Weights of a small sound classifier.
Model: 9.57M parameters, log mel input, norm layernorm, moe soft, num experts 16.
Rows from block 3 of a small sound classifier, named by matrix and row number. Rows with one number within an expert belong to one neuron, the router's apart. Each number is 500 + 50 x the weight over its row's rms, rounded and kept within 0 to 999. All counts start at 0. Numbers have three digits each.
Before each expert's rows are labels from the 100 clips, of 14848, where the router gives the expert most weight on average: "responds to" is what is common among them; "loudest band" is the band of the loudest frequency at the time of the peak. Only what is clearly more common there than usual is listed. The data: synthesized solo parts of chorales (CocoChorales).
# router: slot weights (model.blocks.3.mlp.router.weight, 32x192, trained with AdamW), inputs 0-95
# up: expert up (model.blocks.3.mlp.up, 16x192x192), inputs 0-95
# down: expert down (model.blocks.3.mlp.down, 16x192x192, transposed), outputs 0-95

# expert 10
responds to: trumpet; note C#5; note E5; note C5
loudest band: 1000 to 2000 Hz
router.20:519419610498613533525493479529494442455450549532460614482513502447475468512538457518578595467422482473510516608594435453564494413497600527576438535476511548485571561489525530503472446497562411586491484513492527465554518517468493446493537459472500550474552419523506574532427582503521453575
router.21:588517385476614477498567454444496387451464531462524496583465433532570558475559477453511495522496521503540542572460393556510423502494521535474450508515510408435479505503492439551579490470506466510513526551531499429473469606478410495442468464510511436620526510485608518439517473538564512579
up.0:501564494491489478418431386477427561525391405401577497524483522524474540542533553492570454541494504467432598562535486553539495505506560481591476500487479432494538469584566495522500595400518512548523535517498549548438513470473457496468558530444545441423446499568382538539588550481659466576
down.0:496515444440534571513560515504531427416594513546500557441540509524489443512446381497515538460525426510553465490442487547478496488566481596458543505497497486522510527558462487455503473579441477449436471512539437511480443629463486441601421506497492524572460599382627487464422510443408490496
up.1:492482466523465527536479503593381532540594441482523618426488514462519572456575556553536539474467471554506469494501499535534476481510474390491586418494543591426502459498526508449502488567523588430503536554487503498479507484436490463505490505549537498605442550478516488559653497438477493551
down.1:470445492484508517528538525471544508453555474435421489574539560423398515528567481478377556585560510490512460481570465443482478463505584607479507508541479478585475461481439480534524477491437500487524463577533434535542483460535511573615547474520462598453488429501484538458525433554454468424
up.2:558440569543453491545518505511523498450493451478499425592513477523491497546433428448480611504506484536509632552470491453527564403567543504457444554532468420505528522459555515549567552434426439530456524554544486568465508422496442545534434538508526482483527596562485465409439437475605597470
down.2:507569521501427424470463421563466434499494465542530443490481387492482612403421449549535474529501484536480445558412534525508453519514500546397510518490496490472555533500514466477519434535443469525483400581559493440510469477450542422573517524495511506511488500398475562586515533511491503569
up.3:481553525523529544560508496384418528482494449513417480532585546504593481458530480519381466461506539547473458578464467514459494582506449408517561575565505450503510524514563634503551537500645424556472472430502419478491504482609494423578502487461533474485485464465502494469418484490578477336
down.3:506459542539504445508548532669594476549377539482528498440408425509428521534429613500586498489429463450555533421472487518541532454495476579519505451460546621507587484512450441418487533504505505451534529572547504480545481477511485475415512531560521386487548496501493550626466489510495435571
up.4:542591519451442443446500482480387519579492555541421512483569481416472557500555536564539462500472579439592431458504506597543492483485480520501454446377546635437559543417429568428500438472554610423544545500490520524475467511589468510435523570341468525509551474424524552496504518475520529605
down.4:434502491553617579511468562614517438564556421326509543521488538469543488519469550480489541544480487555457551559537473412474511595464479455516611567579486408536459500611530426536492521494458478536446402491484441502462527523376545539528542388537521536499492475471514480460484447497469476376
up.5:501506508423627500506604498465436478529465473378449517496412529497524433500528525445537475487486486395473546529527525428462501418513449517523502432454539516505547538567572569499433386448467518543506572516534448513546528491508502462538508479522478558463347519474459449533500491542449513476
down.5:530492537470517509531423548566584555531502411599561525499504555510503489532514438636486555417558564516527484478493485506461465504526550569449499369501491388520498488498441495511502459534531493548562524504478535558466551463486391581522520443475475486449544509480516592388443408506466523436
up.6:548513484524504456442542447483416484527541560566522546459588611527473437534541526438540509396547453456541443420521465558456535463449517462478598410501539500534480538402499466450486467509497447508406537490477581526547587510423512440512522494515560432596530530522452544536516538494420539491
down.6:532514522428568525517417600483659545535497514442498524451522462548417475569423507528431484495479530537505538482473491428512466576538505499576461592487542457484504549538480485553518456476399470485538467513525482513511528542616543470469418538454490462387497438468514456479444534513479471555
up.7:523527459504426461482429454486556487494438628512473568510388467499493525543484503535578419505371578525559457501427542495529483487431442522556511566484489418478452478495511449457503415427482502500511431603613506495522479499569480453531552483367534549502492526502504485459450547459556519501
down.7:519521554522559435540502483515517531527472396442429531506502519531508492490463571557466494528479470533497532543574531447494462477477525519461601570519548481411432571638486438462499491459463633491543529530468559419520580456473554590436527554443461517544486468529556519493619423502535459390
up.8:477441521575552519456565464516489489581467504427470537523531510436528435422490536556445452489506520578538409455434437433494611380545523583452505559508480507393552501594608572559505502499509565505521510443486450495502477454470449458505563504545475434484408526435506461525459447449504522543
down.8:510540507476512533544530498546464433518584436539558450503448564459613451470535458580478534435525522392506543473571559547512445532502480588492452375528458464513437497475462486479479465493542445554475423479537542498456467510482521565514467454414532572486506546581424582483534423419541544510
up.9:516486491576526572389560476476384452488541533499512555450623453524404565421430609554426533522596492541524468515520501510529554490525515515434550522522441504428481614499547495533561503517573543604519507552536534533466463449458553521622517531537500434524493440447473434465487455456515485465
down.9:560511490516446534441522549540555520571576580525553522466455543481483475566464403440495543482505420513549414410593477573490536480459473549534393399491556446507500415551425596489480411518486427453542420487480515486471493490484480534397463537403549560426515590547472495560501502540573527607
up.10:439480496535562520517527491486519545557502513532560421508453520402417525503473425538466555485493504489453485522389485487486595398489539582441569557510447518482535445520490539611512452467567396533557515529447481519526458539513495562596520551600481468514486520499495515469523593507518527480
down.10:524471511521368474529453536591442503446398538470539464503553502561603455523421537421558585556570468485511582489552474520546523462488555546454447509476435481632616573454513423452504609513448448507500496476471459479527512474444510465492467493515456469511548460433487509579394402507517593501
up.11:530472539537568468507508551530543540449444503497447534501387521479554476435395393482534486425497409493482489508479457535396527454526536637444545544531602443376525455479514533492472503466627509423528529453433428503474520508533429502555509531522453561548455531479538414483496455427514552553
down.11:435439540574431530519491442444482476593505469423478506499582562525498532507566642539574449489507590471449523566567535459472462520425447371579496464598491493579502470519461527466506519538431475586506496454580585518497418502458519446494537447476556483456472459454415538475453463587557503438

# expert 15
responds to: viola; note F#4; note G#4; note F4
loudest band: 250 to 500 Hz
router.30:392524424440477403476536419589431471499557494425497590404428372476559524438502523418629527485494469483506422535524513526479442478435582460434519478512455514435441453509418559534501511528494506456481453566520543507458549532453469584523485488473515518448505485462496571556463524429532569451
router.31:474500465464514482471479375561422522459453465413512544438456447497558579542498582476537560522458548474467498482440550545608501389413507439519522438506563560499491357509550542456589531570521608492479583491448498447470485520482513488500491521473415464480565436509483515529478506481577381442
up.10:514472535532504589499511416606498534566545459495488535500463490550411494454437514482543477523395501511596500495472582503481442487486494562483533520508492461425545413575450551446493499548437482424562428481544446433476598430535435451404432457481440667554402555479433555447569550514417494539
down.10:477425506568540448508518645442487532482485452561468439370460536504470465589458493445435548530587455498507493483530457552446591578532486531469548423539476506507456452482533487515555426515549459548575535452489460583585527512588519507544560479516503474390414455532537443509482512464531470470
up.11:459486519438581563460588474462509460461513447475438446487414561435471537506501502505430563428573476573510529487548465435514529551581568605483489483488380570448521489474547494489458496426544494502521459433589460459511506479550457421497558474541512615542468478506533465560416544548495609488
down.11:452453481586411482476588497446478546493513553468515537518540462442525462480603578434568539430526514430519464494436541546527477460451476309528396444534572557511472514487498527496416547474513583415413467594435438568476488476474561514566458491503426464513531468507401462523511490465484455483
up.12:541404514516435460394506542472501494562463528500534532459483527518568528427418461452493504488492498467346538441493527528408458563465505499457471420509482494467549530531508524460486537524512489506494494458533419559487454455496453600420539435495516505490511475467470384457528512495566552607
down.12:448525460458604482553515458563454587420597480545470561471511494450485452532559456452541535496511483562525350523496488497549478583532486540493444427456542497448454515375483470561503564520501456534541438490496514492508493499491496521556421499474457441565444510565515573470579519443450510489
up.13:534483573565526567561542539564428508598534399604496513432499598545501503512472415472536523499506436568504489447546457379508521486494587510481533510516505492539459455457482542540600434541386365541473503527434550496587567519473449496481379506559459453510484542510502502486528422510531509464
down.13:448529526443438451444457482484574474338498549478511510519420445372443484464538487466454446555478524585461437495528475394542549539489456517405533471510498447568473475477491377531566504538536447500521545462528544601483487484541600504527507557479465476508526479481516439514535525478542474443
up.14:488542513466431559447429433439520523502559545506551593501485508539538502467538410546484429454476525523517469531443454482543515510390539572400494523431489465541503519516563534524439433489493559484487443556514488601592506485435568517590513543415558438479397568476522511510454465511575596476
down.14:502503576412431528551467479487551485524577444454405539531547569462471534447457473632514418502510450512478508590549472510505409432556452521483478506492481495454471484581479546528479524588522544541623421532469505494447498453529436547545491394490448478486533551462486555465464405453474417519
up.15:504476441502561466536550517537475492469457540551444490512628536431464505496474487538546499549460487467465504565462585478453484476463638478550480525550513484423485434489492530520509462522555536492405505422558432500369407456583476488472443492455539579473516442495547469430559475578427494502
down.15:498505557508487521562559547460532499526529482472460480440418497486495525548555460483429504453440480439458489414413532511527519543553470409550496515500548626490587472564519580417563552498496494539492453492399501526543606510442557509535531474441432460532536472579591591450505517434615539417
up.16:412447484505522445457504528472472542592550484597451477481557545453473413520455432474567411554478406517507443538411511513539539473323528588438558514471522447520515497598508547516520510512478502560521457550537529527468468448493591535490508539480519529480542563464449494453515477570549508624
down.16:543564505522505522486508578515509497463505577446464434483419526439528597512512516504508513412574394380573478516518446558565451500541520569439526486547496488545501500549530479518474387504516598512488453528524495481532506443458465557451555429516493469535452505481545539500499412448479489492
up.17:530429496519540578534597489478560471533429504519562506582525516505519524490487431558458466534487458417554499471501548420528559602455543537488416591565526415458574570471564393464408435542481475492533509439590527526537498472505474424501563507560472421540349486477448531501473519471469535556
down.17:461476472480590485596561486476478534483459446572508440484529485535550476491530578501595529481562578479448503399616444443442368491502484539525498521503513572509554520482571589520541531513629496454563601495439535504465435515474554572397558526467417579550554483463464598587486548460444421433
up.18:580552518575518449515413497413572461548534494510482514533484462552578517453442470518494522552572558477557512441494582529412449536509506457579533550499520491527486475531457369467484437483367481576450506474488630443484506559444488476472427447497481502525565627486565505386413421606487499492
down.18:461482509429563484527524494466426548498377595555528444431552496566478490476459501489475429454501528495480455486421541413442504500542550447416574506494425544501517518521574506559527531546549443500509552476514495537380485501547508459520488507546406481510535403400515564585471587384525477517
up.19:415535523398484551482563570447478431434485495465506470577510526435543439489499502498420491530509502494522458470450542500494442515516531588502408621445423511392462482490439450530501549512454650612483465478485587455557463481398531482634558567510488549493456457510503541533529481487467531473
down.19:568461480492472464485564507465488552499479476508460568496527529466556538537510615471514484595485487405543529557566432533586526545481499475406515504451492592508502587418442527477512541540497466398439460495457408483504503407454565550459490506472414467454417506537468424511496512441612520539
up.20:564469554508519446563431563423422466489468415482542570352544566469567414527411458471476515479564496474505493485470554458470562489474538452535548542538492487549478486472515421549590418505459427576475511453545492546591487559524505478511476576499463565500470453474472465488513444470542461480
down.20:479439501496474419572436516574405450491559478485404518446569522508430578534496464437491586544523478568464504539479579463516529546466493529478477524547511538628457463476477490536475440572456532522517562456555596551562495553570437474529488531530475462480490499379511523470461474412557565482
up.21:532468429595515524473612554423546442548484468491597438506508496467546470475541504429465567486460507525517517450465510484543493573494492539490427554498417518446478472411505487519451443488550506492485592499554523507539487516481470436446569524507456554502370498490559524547463564503441548469
down.21:506477574538397456453515476441391569467478496468441498536468547432567496477520563483610518462505484486457568523551552547507496467542547376543476471543545579479491490499446510498507508509474602524564562484529553524347449424415518576481498542528449479547518452489457412536481561527555526593

# expert 0
responds to: flute; note F#5
loudest band: 500 to 1000 Hz
router.0:436463484593506466479513460478520550558427497461496545441516493560455505469396513552533431504511443468412461557527547454510485574629482493528576521536521519515394380375475526477549458509530550435544525492451537506519570480586513422425551446439495537494502527513598539454548454464417509431
router.1:379515541535463464476527480444546502529454547593442474494456538540445487504530566451408434522480522566496476481449461428485477491417470488508545543452544432546455437535542576591481484537516455498443396551536500587478519604555506461495469448477606548440444475441491411526474593523497529519
up.0:525463486621535442545511538512476480511444524567479529606512508475556447545445501504567621470452524481581545625445538453543504465481525480462495583505444556519468581464551563417527549504598482430427539341501478449523446523480559525487467479497487419438522594490548377458522549512501542487
down.0:493592481441536524448494458522472419478490511540515442553547493539461525512518495502533413558613453476362515422460418438561528569554507523510557527389521567551472478481493462505480531407508520573623494557488499533472422483525562527486463483605579544609484449533417528547515538437564503534
up.1:500591489506529454582567542605497480452535519558458526539492472519500490495466567584517595466600499501434571517496556467469550529491487484488476441486448582556427512588515571481562521451480447527482542476546395519479606471404428567528489585524491408538485430428579530414446442486437398415
down.1:593468506453457563432444418470445526546477624467539483445525578463464475480566520499494464558502494494560435432497547528528569563492492502511435532414480550586518510361466442446634493592471480434489537347582484518519482532585560500440495591531592486475519456496438512530602510600570497489
up.2:519394523561471563452523523497433486439469432437476504560427529434544530433435480545501542428486456527588536532415485503568435479628602538447510600559571547487438536434438449528523456428559426568488567482498557508452488518534521475494561521504496474480535589506563504462436466561550491556
down.2:485495547523547523484489422466524472554550410524555433611518394429513549487487510438563439508488493474498451426574578457440521489364536496522461443583476479524520543414466463553478588477531612563498477485501434464530458454400433491477476570537467600498410530492493455521584487474528484417
up.3:537474527523500553493548475483520448400525458611473518483436587408510460539444390427497616511511432498514471487499541515525436448466547521470478519595411585468502498434541523421528559453431469538478507442485435539466408551541421496496548499509502496436477535486548511525468522443515631610
down.3:485409457453462482414495520482472449584432563472526555569523477535499494482554570478538449472503601475516544548488464420457464539553467506454483536483534444517528488529413446567520398494623455507499465502551483478601592504516524476524440446585558473582534468510387464436468487589527516450
up.4:484409515528564549428575579479472600473531494515542501476540449490484600505465446575491494473499426526487507493459539529477461469401526656396518511486455568500473512528495443527474529564515676503410558410504503496504487492484411566509594506454456560503535596566381526454428492471525649526
down.4:545571487481451501551459472528465450516497468516457533462586585455470547495510515450545588486556465493418540567548437446538482492571421353465560415508576486482472460474508425444565420510522539530515459518456520408552492418442473474435452472523512433429545474434563520510520398438572511462
up.5:519524429525503519552580574574534512499533481452447465517487473487495381413466538560458514623612464466504544458577508483539519462618450421471552391545480494500482418541488498519499582500444548542519493383466528440483544542455485477448541517493400469581462532446538576475473476527430457494
down.5:408405526545613421482450484440487486467522526516405481483560494566520392475498467518515466523444547589545441538523493502448489551438495524512574579603527560540535519524540444538571478488464524463491552469550396548497510528500537475525437493479598568575452539501514403538468496541518515461
up.6:509488526517449495540447605485575484514441552520511515560469445507598414529436599377611494461533509504552432502357477436545482464520450554532450498485488490583506510520560540381449400555489542527527537458422425514542511458479539472559462474478453418536500414508533616495480597527454500503
down.6:470550457382615510491512437451441529479531508472495605491472591462363508427560496557420456625514534488430474480496573522469526575601572519454527525565534513470486474430480487524571563475479466467550539507488507439460518610548502535546486444509596527544481497487536433510541534501527575532
up.7:466496461456473559378501473593407563425527447492401597593540545498414428505451486527501561505496429480402464427544556431511472570425442567512552462565494527511514491593473443443480444553447514486514586479578541537582489407467531493584520529461472435436479560485520499563499443527438501435
down.7:509562460496457499568511521507515526549589480528536466427555429477416510567512451547510457469535554593513537437597450580536502479560508501546467491481567481505450483446460580512521532537548426489471434563428456572452516609546587455427490561504473518584509523540539557499603551422486455461
up.8:469447534516528584530523471532445506451414381556569533463474539477500436508457426575483482559528504592460559488605500516519560508491540534495630447552547495463416423516555474517534558522447431516470496430445459565480551530487543455458444470571407493510555412559438477504516434493464508530
down.8:523513449436431423556522476461558493433574462561463545481558538574399458539502534443550569438509441496548410515535428445528461543509538414533462465467462502549558639394486495533458433487468525527419527564485542528483525553548572465541503553493612463466473500442624534516457489556482539456
up.9:503549547522495501491503425497566426440361459474576515583444470510591472558518585496604463473522519418466563457486471531450530490393446492573460443486438413459540524500435492508488560509449555569548518457490552466506506464533494553551412413497446531358501495547553545482515577586588535397
down.9:484459473461522531421479475520501525509533483494539528504651543517518447462559497481541461472437448510511496485499492512567460490591493440426581497483538586485514426530517472505517499455431503428422453530506492529551502541410476530521561581473487532681471602463434457517518452497464490586
up.10:498481499504429569545436451535528554591473456485483508511473492521555501414490523493436453467448529511468503502494600474488441460474562504527526623519564580502520468533461489569510556496457602479595435436492447539467439418578477530522512529384421534546582559469545512499514455464401436572
down.10:509519540564556481489423455440579463532572532433509470486499438539439509525509518604446466555437527456581513572476534460453547537486487499571493497520431520424524518587538460412525460549479415536494563403456536491537457469558466452455554451517540446508360523494574484488553467527450491441
up.11:514529494529560538452492507427508491458441518409484394497553549486477510526500501460503417486473667561414504509518376521528442488449438549526585557473542520442465559470495555568483490430485415521526449480485550458513522525508553462515639427461525512489464398568537496460563460447539486445
down.11:522493449431495472480437530532516557631534520524444456454504455517563532475479452596418449543490515399438580454419562429543439569511470466513537491530552469413470463620445500540507536546486520479531440535475516497525500387518537482499537564496475505422527534514480366507435489542454490589

# expert 12
responds to: cello; note D#4; note C#4
loudest band: 250 to 500 Hz
router.24:506509439432523442508563403502470493507441481550505472464552503548503436570513466485450544460580438501577535562470435526514490514517537464430477412497478471471435568416471501426556554557544494461483588490479539488489623616491504528453550493493464471524559528548568521496549481547507572561
router.25:393527484499493506376465578525452487531503500519434468553430426502492503457470548590561544608547546483474504557506532512482532407490452476387470455488477462561495523477567582469413508446469592575590451566602511477451436504479577533553621508524426549484520410461484512507498452508589540517
up.15:481450515488456513515479501506482443568582401555389420566578526544460480463520548541523501439408575418479622513482477521487567490517429477495477523553474544487489398555494640536547510561566585467601486545481561539434536391455519518516459506528441515502492500469440490511508483461537491497
down.15:574551642542535429527498569559569544520482567444476480424358463493508538513490441579423457530531498520490523521514491490500542497526524573536540499542463395420503500528483443496523479473490562580421490497486449439601419542473492444495547372476513496405440496521506535541546537511502457457
up.16:480453516501428479577483512553626483483457450548474554506486444493471458502480559474507522480456469563523463470496460410436471521477511529500446357498456443478579596400420591474470580511500559520419511478538502486459492454516457510491456552441417446447542602501461472509416497463439565602
down.16:437514518441556499384536484498483464453542513469486557482500530473420518403531532517525517477533575471409523417442568507556522528531493429502605526522584508474431464523504541527497514524612382593558540525474528529477447576492496422610608419548508506590436444472459516528480426457556465418
up.17:502511584558594514473556455509461536556486480393408468530425443523512521516546526513604539455489474466557539569501480474512421464474554470509598510438483549447489560430423511546498408491529493517513576564524459443465444476512504510514487455448443421617440517495582447491437554529478640525
down.17:501572475436407484546448481476533528474570519529446645526517461526464550580531427523466481523505490402507418460555466478493498483464510586451361394505541439562452579498405501460447445518454553533511510422482486555615524531430474543551483533579475539393581533488524545580493537577521444446
up.18:471410551630539565528535499533538535449384527501514417544450480527486493445441666489382475554494533547484601485579481578420464524484513524474512537486542483404423448483531504526543530554433435483487445512519448437505604519534393431527457495428493519501438493505445453447564444482522521508
down.18:518552474465598460523530454600510487487579451547435425469470435579470468520425430565519436508431552544562402466495433538529485567498478545417552529551509506513490530478522465394565520592575460416483501467532480469537524442542621553500535577448537501535515561526560511504513426451423509509
up.19:439448416539543493488512543379493482503520407452484526532531429552491479413483446441541510573416468552472402503523519453518529511461640599389500555531504521420442597520525504537458524424491442481534485449442447523518458535492445487547536573553479578527423691553529413500611488566526566403
down.19:556534588561445494560465472523504499510464494569392396422515497426517595594506549510482561480571542458389542495538440500531538467563438390553533465426515498586622553474469563513496513511506511550479554513531509444512554514532479514493498481448560463500558459386506510533449485454496456518
up.20:493436483469475571437534502401420459448464530657491489506527558426498519498506507559475469473502415486439496490489521511540508607464489419529491449513548582446486487484448537507509513533519583520507404503540461579449483550462586504535481493505459553414458502555584503460532440477502471507
down.20:530485484484474510510457465588585456509549577398480496463525503520493524510459453374478542491474513433488388573421419504579514428550471528508547499532494393576471553473517560532442476449474431492458477552510568522574509489477445467546552445540522518496521499466472485529524535501543509470
up.21:530545532523496516525565531509540470492416497535479534511522452425548438439532593471539568592614548573569457559465438410460460472472559564540537564479466419477552521541511444419474425552521594433474460463439471512459475436511457533538471492558531508520528459515523471520481487503525495496
down.21:523509441505494464500524490536395533578555472540516559482567559517446546445533520463529444500506512389425447461493578516500533557503497502476408418503528527453494506416469517485516474397551478481466528527553520469544514542481516577530508530593482539523518506461523462510404464468570507595
up.22:524504540587517499475590484446445514455568408554414592519576521456443523460464484508508515633546577592400494447476524469535524581548501476484522526524506448479407404456459424500508502485535443533429505595482534493437470527441515485537492475509523456546507545477440400489517468458438587506
down.22:463468500515483541542444583587558558510482572514600485424508521448473473541505506520468521406502390413521432488458527461453503424438583477519463470520512518497484467530478552512477514464372485508464433456490389561537484551503492463503532462472477518443513485485591508535520525500641492357
up.23:512432527450428434542522546493424432468514434435577500516453504509480459469543523505509533495470554443404439475410530466557537459636513459561557532537488515496554514492616506522425447522472483514577487436415496490545541533582376607513502459599548548532425424400528516554450532456567488485
down.23:501468434593516498486529551531552552534444540451474504452503538458531461460519431536536518522538456546551498541548473625489537454437469610469494496436433464541517439544385423450597568475477529445487549483596520513388499402485498543543528473472543493523577578613525552487593567605505378409
up.24:515561497551569505483593568548478539454499439534503499511593509505496564446515568499543547530560454541496485524499565473517601555532531493490401413483478509477561512465479377541473513454518516446505425517559472427501477534570505522525502401448525457499432561496506437400523480556449533540
down.24:552426536474381460455530468429487457521513517416488544408459524526610491549407470433450473552431536466490531595533512519578404434486463490573577542562545511521496523530528624442490461505529380548552586428435627573486577426523472513515538552502438548590450482498475557510543533450607501551
up.25:464418472468552542495593530451508443479529573570520480549429573482548573498474536512401518442577473448500450416477509474436476476528574546453465553485497520529573541473467433506479548432396551471511586427488541561484426539407502528563558448442471529400413491458518613481516438550477529489
down.25:470508519486499502488399367448467532531440433421454511518456477474567485556510507440523480513534467573491465622614502522482392546548490493564511454518399539498511470513592541495582493503508550572543479485419475540487533512427396509425469486542516515529492493540476443476478469444530523533
up.26:479518546457465624423560471371593484529592539529476535550497593566550524489502511592489538426475494442449541496484484552452567530516540554462597522555466576479493494520434572540487528514549522478480457450463422517418591440557463517450546622425501435483502527465486510590579433505524548535
down.26:481552448562581428554477521565525436540441484329483518505507440508443452489558585529536482521548515498526502456514470492567441498453387491584483422511468452531525535486486511477416547446460489497535570478542460491506405569491489432477530418451517586508484482516544508410472503529428524516

# expert 8
responds to: oboe; note G#4; note A4; note A#4
loudest band: 1000 to 2000 Hz
router.16:480530530483480451525539446469403524541387431464507508514495489505485517486520494522514450555492474495519516484556391465534506473490526432586426510445441611456506460492461469504525473563522478507524509543432491411413470596494500412451503570467508493487518403530439608526479588470440478544
router.17:513595471508393474439567407567512453417613537582458509536572435461538424493468454551572438524588480512563496513440483453501521450535459524599491494600503438574452478418463516420450508519497518527406435455514454419570549472480422529595530497516454485503558474496491499490507433409511543450
up.0:523525496443620477510471552467545396501518496497461555487533525466513472512553491432410479583420581541469444548561402479449491607542438498554434554498484542469595555455497570516547468454579483584546414458593522518537471511537488500544495567493478549484513477502496424377390550513503534493
down.0:499413537461514557418410489514493484497366502449534531435494528511474558446448490485565466475528470467547471403460528601507536446505578513492530484549543531453373466595504425440520389502477438464508506567508481560539461453490458503438512476464525443577482561545501548489537451461539410551
up.1:587468475526513571506483437481439519414457404507442570500445449494514478454535573437440492532466475485418588514501573443478502508551534436479452504512402483416495468621516481476509490436505471488575489555520514521409501470535576617565390504438503524441495538612489426534489475487528573442
down.1:514565409422476452433540498417419506592489586495538551508524550449433497564597443536553439498471486539525429484541514579539523511409540511561537492474596536475426476504414528481463562421462497410531586503425452533538557459545419479486560577476474498576511543477458463515499502460480508498
up.2:533612521399483593512476489507421483469532509509446471445550535497537465471534492510525553541443468511508552550482473495442553483476473430502531511493452440500555330532545419510533528433455439543466603446445577586465567373434513499480520529521618616556454536499498413551444393441517520496
down.2:486459419496396461507445556542535480520402412470440589470512538455454524539521461525520524491480469576413487422463517562579509566558493535528472463560504464452476490611486485470569526547446445499450433572524415468456413574530477533572566489398468468452551527485563492517485550506469444522
up.3:466461506535438510409483491450511374458539540480484535507458503432518516507467499536472365520470528482486476455392542416504599508476525472542537492559502565540511484570454576534447553488509455490527434561509516453529396387426425556505456505465495555484454540541516516507390488555483573537
down.3:556518494497481449564502517536516516498413486516471472448515492509525470505499512528520602509496390516460521481646555564492533441532531604453432470493461555506509615490493499450483411561494500517528495529549456486577518534505509547478496516455398459459478407426571493561501420457499504504
up.4:504499513565563569497553502494625402471510519500467500570485566478532441455519522557511504474543489522574431436512471455508448553507484507439420473531520569608468488445533475487567514440395457476510406542540555509443484510521373546523466434451441509451441469521574483495532543548444562598
down.4:509523514488493534428548479499364529504444451480570552410479390500525550495552551423501526483498464491447439365519493499503507395402482481496600504558492540493519508449484545481519513571564554481535431482445487522471473528526545461510420557510493512542559464557538534505464490473551493452
up.5:413486481468556540495480479417526505524439512455537538544521485519563469495584470552520468538533488574428451504373534403561500543528508605483464490497429496575521547453595486465403524425478558417452393472497441552498507548524533472541511519514488516543453485572464516558573598508499492481
down.5:563531414599541480365515436534432450511452580535525564510485516572450586520565625469510551541406542446457506399529511499474484496449522360450514437411484613470499451514469461554578456472556551453440540513477463481545492518511495525484478536571544490495526523489509514499414467425464378474
up.6:535524501493505576442604631556501496508488464527493522567526524454516468383581577477412474543482503472457577508537527406502495495509538473534496482505532519539404463487469492561470461465442500611552582436347535433457544466512557514565561455484445480540520458475503379554482465558530539522
down.6:505459458479455431537461512510474524474492539544521497481508465477538629599441485483517532498570457527525485441429511491538531549473371551471479543421524424519574522542456472452542453519521495547550499506614506483464461481515456405505511496459438494342535459516483508542564595557501397448
up.7:538490486366521481480523527496424521515498467498438554505507541525513428463441443525433517502471559499463488536561452455561417450438412556418453508552452513575461491511609461473491538428420471527470517411540462551518583505503508443519498496522503525569493551476552461505499522537471561530
down.7:493480494489537545490493454524582508509475596530472482476483514455483532536515539438440462489484482532545557446431583586494495526546473378582575479400559497484523504463530514487443505533578567442504422572460586521427481547567518527482450446520468457507477496529388555509503476521512475503
up.8:459504554386456486534489457543508471520464519470437560464452478487462507488476523518477438627460394549508425558426615430480478602403476449451441518466462419487496472624520384614522476435531649542516458494491524557489438508567511513477419545534557646466543540570454457571522550547577575557
down.8:560562362508490492517479459507519554511533451430570517542522480556489563473530447564527501418609487502498509552531429574502451533504619542501571406529543460504466527522438490464536470506430498493491432545454482439555506592487458481558548551461463457499478522455556467470454508464454456424
up.9:400516581551523496579511516439422446477460509564435523512554546510509568484487438546375586503539507561480502477337501431486452512643508482518523483437442507508498462440520460609542461493520506553565529477501583511495491490390545452573492405461508552433472492475482432448571518501477603511
down.9:553486394507580529508504531459458520579587485403463545530500466400505527497560639456570494460480482497535401539651511481596518472510476476452568488501453520501451604517460472555505480499557541456429466531407510476472465506527542539511464606507404489553512527515536505562480450461578453472
up.10:409522419491473536434572455487464534413534411577559464457381546489520558461433470560505484510513490581456412513399530512546596503545544556451447530476464552518435459551506506518465515531456524416502609417618411543486488492490483490565520511595415459503523472511503557534543514402512543462
down.10:564515533514484479488477474531499367589483536374436585511581430526501458593603490467513480499471528406439516475579468589487516458508507439553534483534397486549444559514550495585498563450470478475412435507432566510534536446509578508461450497490623532488460598595444494477477546538481489538
up.11:454467407512478478432494535457450469489446454443574453599400565442503571459456485426470537463437464545597496476464533569565443527519486540415501492504515503492482571503507512451468505440513535508438589551434530475425543428495457508486585471388448594548411545472495492516574383542442546563
down.11:463556511454523395628526449613429480529485473460460394480460529510570466467656558502469577561532457490528503455543452449521506525460513505587518539542484456575427505491560537531571565516420447466572487582554586567433447456509545515539447584508533397474517422514405490514438537429512468441